Weights of a small image classifier: width 192, trained on crops of objects in photos (Visual Genome).
Rows from expert 7 of block 3, named by matrix and row number. Rows with one number belong to one neuron. Each number is 200 + 40 x the weight over its row's rms, rounded and kept within 0 to 999. All counts start at 0. After the name is the row's rms in percent of the matrix's.
# up: expert up (model.blocks.3.mlp.up, 16x96x192), inputs 144-191
# down: expert down (model.blocks.3.mlp.down, 16x192x96, transposed), outputs 144-191
up.5,115,218,128,234,212,185,171,179,202,199,126,156,192,255,169,177,121,172,183,207,199,193,179,254,201,300,228,243,235,207,184,188,236,171,188,192,219,232,258,222,173,200,180,240,260,182,213,212,191
up.6,102,145,230,208,171,224,183,268,259,235,224,198,202,203,168,203,192,203,180,197,162,237,154,209,270,201,220,163,164,267,196,202,154,146,216,175,159,196,167,112,231,159,167,158,249,190,189,221,155
up.7,074,208,170,207,200,306,148,221,209,189,225,256,205,262,299,158,239,213,188,295,193,211,235,130,194,173,210,114,187,160,161,199,221,182,169,204,255,230,148,189,150,207,184,249,216,159,196,177,204
up.8,084,171,244,178,222,186,210,285,252,258,187,262,208,226,149,162,231,187,219,139,208,216,246,196,252,237,209,224,221,210,179,225,242,153,212,167,170,196,210,133,232,177,191,125,189,247,168,133,211
up.9,092,217,191,227,192,226,187,236,248,213,251,215,197,217,175,205,162,221,149,232,251,223,164,256,117,230,250,210,230,340,198,194,262,195,191,162,173,197,217,207,191,226,221,216,150,181,134,232,215
up.10,116,176,128,233,210,199,248,210,301,258,188,213,189,246,107,148,165,216,172,134,214,213,175,179,195,253,231,257,161,216,204,187,198,198,168,151,147,156,236,179,200,206,220,156,217,165,118,204,190
up.11,110,173,216,216,125,222,177,266,249,240,183,222,208,168,203,195,202,202,201,191,208,254,147,187,239,210,238,183,204,283,217,196,160,147,206,163,176,185,194,134,210,195,155,186,225,157,163,222,184
up.12,089,222,110,189,216,179,218,177,272,237,143,215,211,240,117,208,170,210,194,185,219,192,217,246,225,267,175,223,261,210,172,186,193,147,207,207,194,208,274,231,174,192,251,200,206,223,167,159,224
up.13,086,152,244,157,155,167,265,256,212,253,221,209,183,189,200,175,174,218,218,186,203,211,263,157,189,207,193,228,179,180,189,296,242,246,194,170,193,257,218,209,131,132,174,119,202,261,172,176,187
up.14,096,199,168,206,174,309,167,252,191,177,259,246,150,252,259,176,188,205,163,311,235,206,184,192,106,206,258,157,216,256,213,166,298,239,180,149,245,241,166,205,183,219,195,225,170,123,156,163,176
up.15,104,167,202,212,198,182,194,212,268,237,190,163,198,220,247,156,228,171,240,197,160,150,129,233,218,239,273,204,217,183,180,195,176,194,194,223,213,149,256,187,180,227,266,167,219,124,189,223,217
up.16,097,192,221,196,148,242,171,277,249,175,210,221,205,148,173,194,208,186,159,235,214,227,156,208,233,201,218,181,193,250,206,182,156,161,211,119,185,185,189,120,227,192,174,231,185,156,170,219,168
up.17,088,220,203,236,174,230,143,214,181,205,294,197,199,155,211,202,287,193,176,236,207,209,252,129,226,145,151,132,180,170,221,234,140,148,232,176,193,183,114,174,211,224,211,223,191,210,199,194,205
up.18,099,239,190,222,118,208,177,211,200,165,200,160,177,168,289,75,196,150,209,237,223,204,146,245,147,195,321,221,221,255,197,205,215,266,216,148,190,174,206,231,230,245,207,215,155,126,181,259,216
up.19,092,180,214,203,190,242,228,322,261,259,198,253,210,227,176,158,212,167,263,169,205,212,218,190,276,247,201,229,213,198,184,208,217,209,208,171,188,171,230,139,202,225,218,108,241,206,172,151,157
up.20,085,199,218,218,261,141,219,194,184,201,284,153,235,174,194,231,230,194,127,131,182,190,176,125,243,198,203,183,295,184,202,190,172,177,183,229,194,244,195,199,196,198,233,191,257,194,208,237,226
up.21,120,111,208,222,135,258,249,257,173,217,257,148,182,229,226,208,199,194,139,192,214,176,197,244,90,203,240,147,269,286,174,245,201,226,169,170,188,219,172,146,203,190,184,206,221,192,107,179,162
up.22,089,173,223,224,265,220,237,229,189,220,240,265,226,178,259,255,183,218,238,247,205,209,199,265,141,200,237,166,151,226,189,206,265,315,202,169,183,181,161,182,192,184,289,165,161,165,161,204,220
up.23,102,214,106,200,170,158,174,184,230,223,158,180,206,231,143,164,142,205,204,195,229,175,211,270,224,284,195,265,263,195,196,203,215,159,202,176,210,202,260,219,146,207,205,208,225,217,178,157,199
up.24,103,119,206,232,281,257,238,253,209,293,215,175,201,228,168,252,206,224,124,148,193,216,213,243,133,222,197,195,174,287,197,210,232,209,214,199,152,199,154,131,189,168,168,132,211,233,144,214,208
up.25,083,237,220,173,133,126,232,159,243,149,207,180,211,201,214,71,180,198,166,160,248,242,195,249,144,225,262,277,234,252,170,192,228,229,197,185,179,232,228,236,243,217,152,196,193,245,186,284,211
up.26,096,165,229,151,196,147,257,234,215,281,203,196,172,191,210,203,214,182,228,198,219,262,268,164,162,196,222,207,165,192,194,286,226,217,216,187,214,237,247,225,184,91,194,100,217,273,153,226,192
up.27,109,144,240,213,163,175,227,214,197,232,242,159,177,201,213,315,149,196,128,168,201,202,161,192,221,192,206,185,214,242,202,200,145,195,152,161,213,297,151,142,208,162,169,204,215,188,191,222,176
up.28,095,186,264,155,187,136,216,218,224,197,216,233,165,188,220,124,197,199,251,176,177,154,144,190,213,225,256,307,171,229,155,222,176,212,137,179,164,232,205,241,240,205,168,134,153,176,182,261,150
up.29,085,134,226,193,251,223,255,249,189,241,227,247,234,170,244,243,181,202,230,181,176,183,192,231,150,216,246,181,148,192,214,230,226,277,176,217,189,190,201,183,174,163,238,158,179,173,175,196,214
up.30,095,206,198,215,130,178,211,170,206,198,115,246,178,243,92,240,168,153,257,193,250,159,177,262,213,210,239,252,205,217,178,218,193,236,170,174,226,194,214,238,231,225,208,263,192,241,179,262,124
up.31,099,166,199,236,177,226,204,270,338,234,202,251,204,190,132,152,169,246,210,192,249,234,173,167,160,241,275,214,186,262,202,185,195,219,221,131,144,178,276,191,205,227,149,179,163,177,126,223,200
up.32,090,162,232,223,272,221,238,233,196,255,242,251,209,180,199,279,178,186,231,203,222,192,190,264,143,225,233,183,148,251,226,216,241,282,204,197,180,191,172,186,199,165,288,135,164,205,134,207,218
up.33,094,190,220,230,221,235,229,229,188,200,228,255,225,173,272,226,176,216,238,252,198,201,210,274,162,193,234,176,171,231,188,204,266,323,215,191,187,182,186,185,203,199,262,189,161,165,183,224,231
up.34,109,175,221,227,221,200,224,261,300,257,215,219,195,209,138,175,180,252,193,172,238,244,193,181,152,219,243,185,167,284,193,167,209,193,229,155,131,184,257,169,235,230,134,209,149,217,146,227,207
up.35,110,197,92,206,138,207,210,200,271,228,171,206,164,232,112,213,125,181,245,154,225,232,189,222,220,270,215,256,228,176,240,193,167,225,217,165,220,169,224,203,135,185,259,134,247,181,156,145,196
up.36,095,180,205,180,194,253,220,281,352,231,212,220,195,250,152,187,173,240,171,231,186,249,191,192,202,275,182,178,183,260,207,175,165,193,221,209,188,225,273,151,196,169,205,169,219,207,156,180,238
up.37,119,165,203,199,170,222,249,238,242,233,224,164,195,226,173,162,198,208,152,162,205,203,247,219,182,215,183,210,215,260,182,208,171,175,179,155,123,176,245,150,216,156,173,160,255,269,133,204,186
up.38,099,221,192,206,193,295,153,223,177,180,241,216,196,194,285,193,278,214,218,270,188,234,235,118,202,136,173,106,138,148,207,195,179,194,224,200,259,212,136,194,192,223,182,260,193,191,222,198,222
up.39,091,170,222,196,304,215,253,227,203,267,264,206,172,251,177,267,177,220,94,172,210,205,184,182,150,206,229,174,193,217,182,186,262,173,162,163,208,256,151,156,155,153,165,175,181,160,167,195,161
up.40,099,207,229,187,207,227,155,265,225,172,244,208,194,152,154,268,242,174,85,239,218,195,188,220,192,184,176,194,195,227,194,184,170,169,187,93,183,202,169,153,229,177,193,249,149,187,172,239,176
up.41,089,227,192,214,182,275,135,231,191,199,280,210,185,175,240,211,282,200,194,258,201,228,226,110,206,141,161,117,159,152,225,197,161,169,231,185,236,209,130,183,199,221,201,252,183,195,206,196,213
up.42,113,101,168,204,196,208,239,204,175,187,174,179,235,180,276,110,197,245,201,195,194,184,235,216,88,244,225,211,274,240,151,221,285,221,166,221,211,227,214,141,211,213,89,153,257,215,192,197,191
up.43,097,139,187,200,207,269,224,247,185,200,198,226,274,168,277,115,183,185,214,218,172,185,172,238,176,211,248,191,222,202,191,192,213,209,175,211,190,167,248,188,205,196,179,177,190,159,204,192,197
up.44,089,248,240,170,176,260,221,326,278,187,210,213,211,212,164,154,188,213,213,185,230,209,256,154,265,220,187,208,218,184,217,191,175,152,200,200,190,185,272,176,213,218,236,112,242,245,185,144,199
up.45,095,141,217,191,187,253,182,289,277,229,255,245,189,196,154,217,216,172,123,159,158,186,203,230,224,194,193,185,146,298,153,208,211,198,185,121,175,182,214,121,222,130,157,219,186,245,174,234,179
up.46,127,94,163,218,191,174,243,176,186,259,200,204,142,215,220,157,188,205,199,186,214,213,238,182,78,252,251,212,231,279,163,246,274,221,189,124,188,167,189,123,248,187,177,146,235,222,126,262,164
up.47,116,219,128,225,210,172,172,181,207,204,132,161,210,260,158,159,131,196,185,202,213,196,195,270,210,289,214,266,256,203,185,202,238,158,198,185,205,218,251,225,155,212,186,229,255,197,206,199,183
up.48,096,234,164,177,215,248,184,191,219,212,230,268,124,264,201,184,215,171,168,283,223,224,208,175,109,180,234,176,134,181,212,159,234,205,166,135,254,213,125,223,170,160,176,231,160,162,199,181,190
up.49,103,197,118,187,173,209,200,193,242,230,178,225,207,212,109,233,173,179,214,146,231,205,182,237,191,269,196,245,258,221,222,192,169,200,220,222,211,189,232,206,150,181,229,157,185,179,132,165,214
up.50,089,200,236,172,171,168,207,211,201,183,181,268,174,242,168,189,169,186,288,197,193,155,145,217,226,220,225,298,203,213,174,208,158,221,134,173,199,262,196,247,204,207,192,216,144,158,186,263,76
up.51,100,182,206,132,153,199,204,275,274,249,227,277,187,163,150,188,200,208,152,151,172,229,247,189,171,247,160,210,178,223,187,229,186,221,235,180,135,203,205,170,152,85,181,146,154,256,152,194,199
up.52,087,158,212,196,177,169,212,205,231,203,203,252,152,219,197,201,160,211,252,219,173,168,149,201,191,245,232,282,206,206,175,181,211,214,142,155,186,230,233,234,200,193,212,143,195,147,188,235,122
up.53,114,118,224,182,149,170,229,164,189,199,163,242,163,191,258,87,215,137,276,216,213,223,183,209,119,215,296,240,213,237,152,190,247,264,157,121,205,231,147,195,263,206,160,208,173,183,120,248,168
up.54,103,166,225,204,198,247,174,299,270,243,179,251,210,236,146,163,179,166,224,197,224,255,193,214,267,223,223,182,172,264,210,198,205,193,226,173,199,244,218,102,224,204,174,205,214,173,167,197,199
up.55,106,70,227,231,197,229,217,209,191,234,149,224,197,208,262,97,230,220,306,244,185,243,238,196,155,205,260,209,259,189,126,240,272,278,250,169,184,195,187,147,214,217,176,196,227,183,176,198,161
up.56,078,206,165,237,190,161,177,167,200,209,224,247,198,153,227,176,249,232,203,257,207,255,294,133,182,171,144,177,217,202,231,259,142,171,235,191,165,149,186,201,220,210,200,185,209,245,205,220,207
up.57,112,134,208,212,285,248,246,233,213,281,224,171,206,248,168,216,227,207,115,146,188,207,194,238,149,220,215,230,197,253,182,188,229,185,195,183,156,169,168,143,194,156,183,123,222,222,158,218,187
up.58,098,199,227,203,229,164,172,207,194,199,306,150,200,131,153,241,242,182,109,202,188,144,198,170,208,181,193,199,246,183,189,199,164,169,163,181,118,202,171,202,219,178,229,196,212,194,201,256,207
up.59,098,219,189,205,196,292,153,223,180,181,233,218,197,199,288,189,279,217,220,277,190,237,235,117,193,140,177,104,138,153,204,195,182,200,226,204,262,216,139,196,189,221,177,260,190,189,221,199,224
up.60,094,139,209,216,261,270,210,266,179,236,218,226,254,171,244,250,198,224,238,206,189,198,192,279,158,216,226,188,187,181,209,211,233,257,193,181,128,143,206,163,200,188,270,156,188,190,153,188,196
up.61,098,197,206,194,203,215,200,241,338,238,219,213,191,280,188,188,198,237,135,224,193,211,191,243,166,250,204,208,206,271,197,169,228,161,189,203,211,198,298,199,184,192,185,200,191,181,163,188,247
up.62,127,226,192,201,121,156,172,192,190,237,264,214,156,166,139,190,211,193,216,231,225,205,221,150,186,161,166,209,141,188,227,196,152,224,237,137,176,156,132,207,212,199,231,187,130,236,170,205,161
up.63,122,128,227,199,261,175,247,192,188,265,218,189,195,259,181,217,226,226,116,130,201,213,208,271,141,210,226,192,196,279,141,172,279,208,223,202,181,224,161,124,229,172,186,166,212,212,178,214,173
up.64,088,212,235,181,172,163,199,217,213,197,178,248,169,249,148,213,174,176,269,192,201,148,142,233,233,219,235,309,198,221,168,222,165,230,123,167,200,242,182,252,188,209,204,204,157,155,185,257,96
up.65,105,211,122,216,175,157,216,199,243,224,132,190,187,265,145,159,116,204,189,172,216,229,221,241,216,290,203,275,257,185,179,196,259,187,210,180,193,238,267,209,150,192,227,193,265,187,191,135,193
up.66,093,206,224,208,232,241,163,238,200,166,277,226,150,198,176,256,244,168,48,267,226,197,195,211,108,188,207,170,182,227,197,165,220,197,187,97,213,199,136,193,223,187,163,223,144,169,188,196,152
up.67,086,184,140,212,185,247,194,203,189,178,167,286,204,181,261,155,203,254,162,305,196,216,205,237,103,256,232,198,293,271,153,167,302,263,183,150,198,194,195,176,169,219,149,210,186,154,167,171,177
up.68,093,137,217,193,192,278,251,276,190,225,244,217,223,161,242,217,157,228,200,191,180,160,208,206,153,203,236,213,197,171,217,254,263,273,159,198,175,215,229,163,152,167,198,185,196,174,189,165,207
up.69,108,168,253,192,134,153,209,201,192,173,252,258,145,198,188,147,182,192,255,219,177,161,171,151,201,210,218,266,155,227,190,163,172,196,139,159,202,264,192,235,229,186,169,184,139,228,195,226,115
up.70,104,176,158,199,150,250,222,298,278,217,83,191,122,211,157,128,163,198,165,152,181,234,167,226,150,268,216,227,207,294,225,180,185,233,247,180,162,152,206,184,199,200,139,144,180,178,196,179,178
up.71,116,134,178,253,146,208,180,217,185,252,115,220,174,189,124,188,191,187,255,193,231,168,251,238,188,185,191,257,117,257,161,259,232,274,184,123,207,168,204,158,198,249,199,250,207,269,206,208,182
up.72,090,177,238,221,244,211,232,222,195,233,234,254,213,171,208,265,180,183,233,209,224,195,198,269,153,213,238,186,147,249,220,217,243,292,206,199,190,189,187,189,206,175,273,155,160,203,155,222,237
down.5,112,282,256,188,212,232,243,263,210,218,263,186,212,184,242,188,193,216,196,133,149,181,237,139,170,110,205,149,188,185,176,167,195,246,222,217,189,168,240,220,213,195,246,216,229,150,202,199,233
down.6,088,160,264,161,201,195,173,315,243,186,204,214,186,164,156,145,161,233,159,200,169,181,180,138,188,199,197,241,152,166,172,210,135,261,215,231,222,191,228,116,138,87,211,230,262,167,235,142,166
down.7,073,212,222,182,149,106,155,196,228,229,190,246,287,138,88,148,168,271,169,170,149,151,249,248,237,269,171,171,171,224,158,193,145,282,231,206,193,164,256,237,196,128,234,202,242,227,245,169,183
down.8,096,184,131,227,171,228,266,175,194,121,166,255,267,247,178,266,200,284,213,193,259,231,260,160,182,230,207,187,191,204,192,240,211,243,251,230,198,162,241,129,275,245,248,255,238,244,217,218,190
down.9,103,215,168,231,211,235,139,227,196,189,197,185,139,228,154,219,175,184,191,267,288,252,143,164,201,250,278,249,192,231,249,184,246,195,139,157,241,255,159,169,161,193,182,152,221,189,275,163,213
down.10,086,183,195,178,144,226,207,196,173,161,179,216,241,129,273,206,172,209,165,124,113,102,197,229,188,196,236,156,199,183,206,192,109,296,163,179,162,155,180,196,191,250,165,240,192,158,219,215,187
down.11,092,191,286,157,216,145,175,314,209,234,230,159,135,158,145,162,182,130,147,183,135,175,155,151,141,158,227,198,128,184,192,189,153,209,166,182,157,184,183,138,129,125,202,190,241,165,175,184,200
down.12,094,114,211,145,201,267,169,265,150,214,248,158,186,172,222,181,182,231,235,233,123,199,107,134,193,192,242,174,127,155,195,188,237,255,145,255,239,157,152,178,165,227,164,187,215,195,248,139,206
down.13,114,224,179,153,214,175,289,180,173,213,208,227,285,216,195,241,207,195,250,180,141,196,236,209,213,195,170,187,188,200,216,286,172,231,215,208,243,187,188,176,215,206,191,230,202,179,211,222,234
down.14,092,229,242,199,190,183,151,195,212,187,215,183,234,154,126,162,151,198,180,207,132,128,213,233,264,249,185,156,164,235,151,181,128,240,164,233,169,175,232,229,180,135,263,186,235,234,241,129,196
down.15,123,216,210,141,230,217,227,209,171,170,182,137,210,190,145,258,201,212,194,235,198,275,164,194,185,218,255,209,177,217,257,112,238,205,152,205,252,199,149,203,239,202,195,171,229,168,172,264,324
down.16,097,174,232,193,207,164,159,292,211,183,255,170,202,167,159,132,157,200,182,180,152,160,170,113,208,222,185,193,136,157,152,216,142,241,201,216,165,183,212,126,118,152,204,198,283,189,231,129,174
down.17,080,163,186,190,136,120,138,176,245,255,172,207,188,202,150,141,173,217,163,141,161,167,188,237,209,302,161,199,194,179,149,209,192,220,240,185,202,185,246,219,180,150,222,176,233,257,238,177,145
down.18,113,237,195,276,170,209,190,197,266,138,202,148,145,197,99,214,115,150,173,188,241,252,200,230,229,250,242,248,199,237,265,217,246,165,188,230,247,256,220,173,186,152,230,149,234,232,206,235,184
down.19,095,217,128,175,240,184,274,181,136,158,184,241,270,244,174,283,193,225,202,197,212,249,254,135,185,223,198,132,171,214,224,204,229,237,186,181,216,162,176,143,254,202,222,265,222,182,171,228,252
down.20,087,184,150,188,166,160,115,179,203,243,194,166,170,200,246,154,197,204,153,145,185,193,197,223,177,240,181,190,129,216,163,196,172,212,227,156,212,157,212,217,153,193,159,158,209,232,206,203,161
down.21,087,193,217,144,194,191,219,170,166,165,210,175,246,149,180,171,172,165,104,190,197,195,180,212,176,175,194,158,195,197,170,183,175,253,148,220,164,209,153,210,139,145,240,225,219,153,144,177,260
down.22,085,219,234,251,197,191,164,243,239,235,227,201,175,239,85,193,214,253,212,212,238,244,191,186,230,259,220,232,200,257,209,194,240,176,233,199,198,230,240,213,240,159,195,169,153,261,263,179,199
down.23,092,176,206,172,211,296,235,261,151,158,270,186,201,159,254,154,151,261,235,159,131,199,178,126,186,185,210,132,148,151,134,178,208,250,180,245,193,159,194,172,164,201,205,186,289,154,232,112,205
down.24,091,220,194,233,124,197,213,195,236,178,303,254,208,141,224,172,167,226,221,188,205,103,224,195,173,232,197,183,207,252,167,227,165,241,209,164,134,170,248,232,221,171,274,195,212,233,229,99,161
down.25,116,205,182,246,194,219,217,206,203,145,202,218,133,292,156,214,182,156,220,216,283,287,173,209,225,222,208,282,215,207,235,220,252,167,201,221,273,274,185,179,122,186,186,143,196,182,206,218,137
down.26,113,199,187,193,188,183,291,177,189,238,207,228,250,232,179,247,228,189,243,145,184,225,228,195,204,198,184,178,169,163,215,269,211,212,219,223,235,178,214,190,231,216,167,218,213,230,223,235,213
down.27,102,215,195,188,176,210,128,221,224,209,180,195,174,134,188,121,158,216,135,186,151,157,179,180,190,223,159,228,173,253,146,158,142,246,211,180,198,189,216,215,140,147,256,166,238,223,217,123,151
down.28,121,222,227,125,177,215,226,231,235,158,178,258,267,297,170,200,178,206,271,194,156,179,190,195,249,175,109,240,160,181,171,269,179,221,259,256,211,190,261,162,264,170,272,200,200,283,181,207,170
down.29,064,227,265,158,207,183,189,240,193,286,251,198,217,199,129,205,246,270,240,196,172,154,224,201,192,250,192,161,173,283,181,251,184,207,207,211,186,163,205,216,217,211,168,205,125,224,233,188,218
down.30,117,156,201,176,257,209,271,166,159,190,247,245,275,236,228,234,277,257,213,299,210,206,246,166,264,185,201,202,170,138,198,220,187,172,189,228,218,216,205,175,177,181,257,216,231,161,250,183,194
down.31,102,231,180,257,215,176,212,197,207,188,215,175,199,216,234,275,162,196,83,130,272,236,214,208,148,186,323,202,174,200,280,211,215,221,163,180,191,222,205,155,173,271,192,225,181,217,241,191,236
down.32,078,198,244,223,239,230,150,267,231,265,256,195,185,226,145,174,216,267,232,226,208,180,185,136,221,259,204,214,192,243,176,194,205,177,215,200,210,220,236,202,210,207,195,186,176,242,292,143,207
down.33,094,225,221,261,189,192,175,221,247,215,229,185,166,257,85,204,206,237,200,217,259,267,173,187,219,263,248,260,208,254,232,192,265,167,230,187,236,257,233,208,226,157,197,166,159,250,251,188,215
down.34,153,205,155,280,204,188,236,191,235,204,209,211,180,239,224,280,190,206,174,196,318,262,206,220,133,214,315,248,204,198,299,224,263,203,199,178,211,250,205,159,203,249,201,204,198,240,248,154,192
down.35,097,139,206,149,189,279,212,251,140,206,185,197,214,152,250,212,190,257,185,177,134,120,194,125,216,209,156,114,121,170,153,239,124,271,144,250,156,148,187,137,189,202,194,188,185,175,212,163,217
down.36,095,209,164,161,177,247,173,175,151,134,170,176,271,177,228,211,197,239,116,159,220,175,228,205,168,207,156,151,110,234,161,181,151,308,205,225,172,131,200,143,209,198,189,227,208,200,172,201,225
down.37,113,218,195,201,174,249,175,177,246,192,180,207,258,191,188,172,195,204,115,144,186,130,245,227,180,181,139,179,186,206,111,229,129,295,253,247,139,122,295,168,248,169,240,282,187,261,171,233,191
down.38,072,186,232,179,133,71,175,169,242,254,148,201,184,198,97,158,166,202,177,144,173,179,197,278,191,286,172,193,210,207,163,210,227,219,230,190,228,213,252,238,182,137,218,177,214,246,229,240,159
down.39,096,205,196,210,183,182,157,207,230,239,210,206,213,139,205,125,186,233,195,180,124,119,243,218,183,263,170,185,166,256,153,191,118,276,239,173,158,155,255,216,169,173,242,215,191,223,215,128,176
down.40,123,145,195,212,177,198,136,244,225,196,234,218,217,147,175,124,168,240,201,169,152,140,217,140,219,251,140,194,154,181,140,214,145,247,227,220,172,169,251,169,168,187,225,198,273,228,255,133,155
down.41,073,168,221,189,134,86,167,170,260,254,151,208,180,210,135,159,156,210,167,138,159,170,204,263,200,305,185,216,212,201,167,208,211,248,243,183,220,203,257,228,190,136,226,185,227,252,233,207,150
down.42,101,251,194,191,130,162,144,147,201,165,245,213,193,156,94,162,158,177,170,147,225,156,220,240,161,244,147,161,193,245,158,231,166,139,207,177,150,168,206,231,203,166,204,209,162,206,197,187,129
down.43,091,274,228,174,160,196,202,205,165,154,215,213,239,119,112,206,181,239,179,225,215,177,192,250,162,219,191,146,165,270,202,234,171,190,161,211,161,165,171,209,239,184,204,216,167,159,177,220,209
down.44,090,227,114,140,181,235,174,176,137,92,160,190,294,212,212,190,152,279,178,178,176,179,206,147,191,244,126,145,159,247,133,191,167,261,183,240,219,144,216,165,221,240,216,260,235,230,204,196,216
down.45,093,149,188,202,179,229,183,213,264,205,199,271,279,206,172,150,197,270,189,166,196,141,258,183,225,205,158,212,142,150,137,265,122,252,270,237,149,146,274,135,221,185,267,254,275,255,221,176,184
down.46,118,191,205,245,157,220,227,124,252,170,190,243,252,230,149,225,193,223,156,160,240,176,263,259,221,146,196,225,197,179,185,245,164,211,268,215,181,174,273,214,265,176,270,260,218,258,195,210,194
down.47,115,259,249,176,226,253,231,274,200,218,268,165,192,169,242,171,209,240,200,136,155,199,209,124,152,150,209,143,184,173,165,167,216,253,215,214,211,165,220,201,179,223,230,203,233,135,194,160,221
down.48,110,204,227,210,179,162,168,189,250,254,175,226,241,210,140,133,169,238,206,149,138,118,244,219,271,253,145,192,184,197,138,200,134,253,252,213,160,161,267,235,193,147,254,210,233,265,232,180,150
down.49,093,118,229,147,199,311,218,263,162,198,191,138,185,157,239,202,156,212,159,232,136,153,160,139,197,248,219,193,149,199,185,232,181,268,142,229,193,188,163,103,193,242,185,179,221,208,246,130,212
down.50,120,198,218,157,216,194,258,200,227,160,210,252,279,271,213,246,239,238,241,256,161,184,218,188,251,174,182,236,148,179,205,235,195,240,231,222,226,219,248,193,246,188,259,183,209,271,206,206,192
down.51,067,244,165,196,202,243,212,202,205,215,215,172,215,190,190,194,185,181,142,186,152,174,240,164,160,184,185,163,113,194,146,212,181,272,232,233,218,113,250,124,248,243,200,237,205,258,197,260,271
down.52,095,198,248,113,205,197,231,220,186,177,203,223,266,263,184,234,197,241,258,254,129,204,199,187,197,194,155,196,136,209,204,248,178,289,209,241,210,166,222,182,272,164,246,149,191,290,160,212,234
down.53,129,216,231,239,182,171,180,216,269,157,215,241,209,258,89,162,175,204,227,181,219,217,192,234,279,192,159,267,206,172,196,206,200,131,254,259,232,247,252,201,249,145,258,210,194,249,227,190,135
down.54,078,212,175,216,260,130,272,275,211,124,180,203,213,178,262,240,208,190,228,222,171,145,219,145,253,141,254,173,172,184,234,222,143,236,172,199,169,155,187,108,161,246,220,200,233,126,199,249,201
down.55,109,188,207,211,227,137,239,195,178,183,223,241,221,229,100,234,191,193,234,253,241,280,221,197,221,225,238,220,244,214,266,205,248,166,183,238,282,244,176,211,234,170,190,246,209,186,229,221,232
down.56,077,157,168,186,168,142,145,174,221,290,200,193,153,211,136,172,158,191,171,153,187,209,159,201,201,282,163,171,204,195,178,219,229,145,210,209,203,171,200,223,150,193,187,172,184,240,242,178,143
down.57,092,236,204,208,109,213,213,177,240,181,263,242,197,146,243,152,148,224,206,194,188,118,191,220,166,259,168,185,207,244,142,208,172,229,198,141,159,187,247,228,222,154,284,177,237,250,227,111,168
down.58,122,173,159,186,140,185,106,188,224,226,186,169,195,184,227,134,180,227,175,142,136,140,187,191,235,239,143,186,128,163,124,221,136,217,234,171,179,142,238,192,166,169,205,155,269,260,236,175,171
down.59,072,194,231,185,135,74,175,166,235,252,148,200,189,189,93,161,165,204,175,143,178,186,195,277,192,283,175,186,215,207,162,209,230,222,228,194,233,219,246,239,180,143,218,176,218,246,233,238,158
down.60,075,224,262,217,176,211,205,233,190,225,265,196,222,160,118,228,249,250,198,241,220,186,214,177,209,234,224,176,185,303,217,208,196,197,190,228,158,168,201,215,258,196,181,237,156,207,233,185,235
down.61,091,218,146,252,162,234,201,175,219,159,174,191,222,233,264,274,227,263,180,193,265,188,224,222,140,224,237,210,163,207,185,234,168,280,240,194,156,147,238,153,258,251,199,202,214,265,201,178,253
down.62,129,208,211,239,204,145,237,174,264,244,158,219,188,273,210,178,198,166,191,157,150,162,230,224,203,255,227,241,237,160,190,221,224,197,262,202,221,221,259,225,227,155,210,207,214,267,194,190,173
down.63,127,216,175,256,156,222,177,168,272,158,242,253,178,234,202,187,152,212,217,211,256,171,197,203,185,252,193,273,228,229,182,207,202,193,263,154,194,210,273,230,234,160,244,178,242,292,257,91,144
down.64,117,197,200,162,206,205,272,190,227,175,214,234,279,276,226,245,233,235,239,229,161,178,217,171,245,173,190,241,140,191,204,242,198,246,225,214,222,224,253,183,252,199,270,181,215,270,190,225,200
down.65,094,213,175,185,231,252,247,262,190,210,269,232,229,128,217,205,124,239,228,136,134,159,261,111,214,161,197,123,205,195,206,252,158,287,177,227,211,147,223,169,208,231,238,245,175,158,265,126,188
down.66,120,171,183,222,147,203,130,209,244,209,196,206,203,164,156,136,158,238,196,177,144,151,218,195,238,296,150,199,186,221,142,196,166,250,236,198,200,182,256,197,177,180,236,186,248,251,259,144,161
down.67,087,236,218,231,164,194,140,189,236,173,211,177,206,198,75,144,172,184,173,190,193,151,184,222,276,226,144,181,128,221,172,168,164,158,207,217,134,151,223,222,221,155,254,180,190,218,215,185,184
down.68,091,241,226,143,182,145,242,183,172,217,259,234,268,153,187,220,206,236,227,211,156,127,259,231,176,247,166,145,217,291,176,293,148,261,195,203,188,149,192,208,186,206,211,231,168,171,178,177,237
down.69,134,202,235,157,218,180,198,255,251,191,190,257,238,266,168,172,243,199,252,199,129,138,198,209,250,175,130,233,214,173,154,232,153,182,271,237,178,180,251,184,236,147,251,169,203,282,182,172,133
down.70,106,241,153,244,216,255,201,160,229,220,196,146,154,189,223,222,159,159,163,207,244,187,166,177,162,239,242,206,150,183,258,163,203,246,145,239,200,217,212,193,262,181,245,171,251,209,221,190,248
down.71,141,197,157,187,257,189,285,153,178,222,242,290,295,254,177,257,264,245,232,250,225,226,247,181,256,200,214,221,231,125,226,265,214,153,210,212,222,231,201,179,213,227,239,243,208,194,224,178,200
down.72,083,208,221,241,217,217,163,248,233,256,248,192,163,257,129,186,225,245,227,223,243,230,167,156,207,267,235,246,209,241,204,199,245,161,230,185,247,254,236,196,195,209,184,166,168,246,274,166,209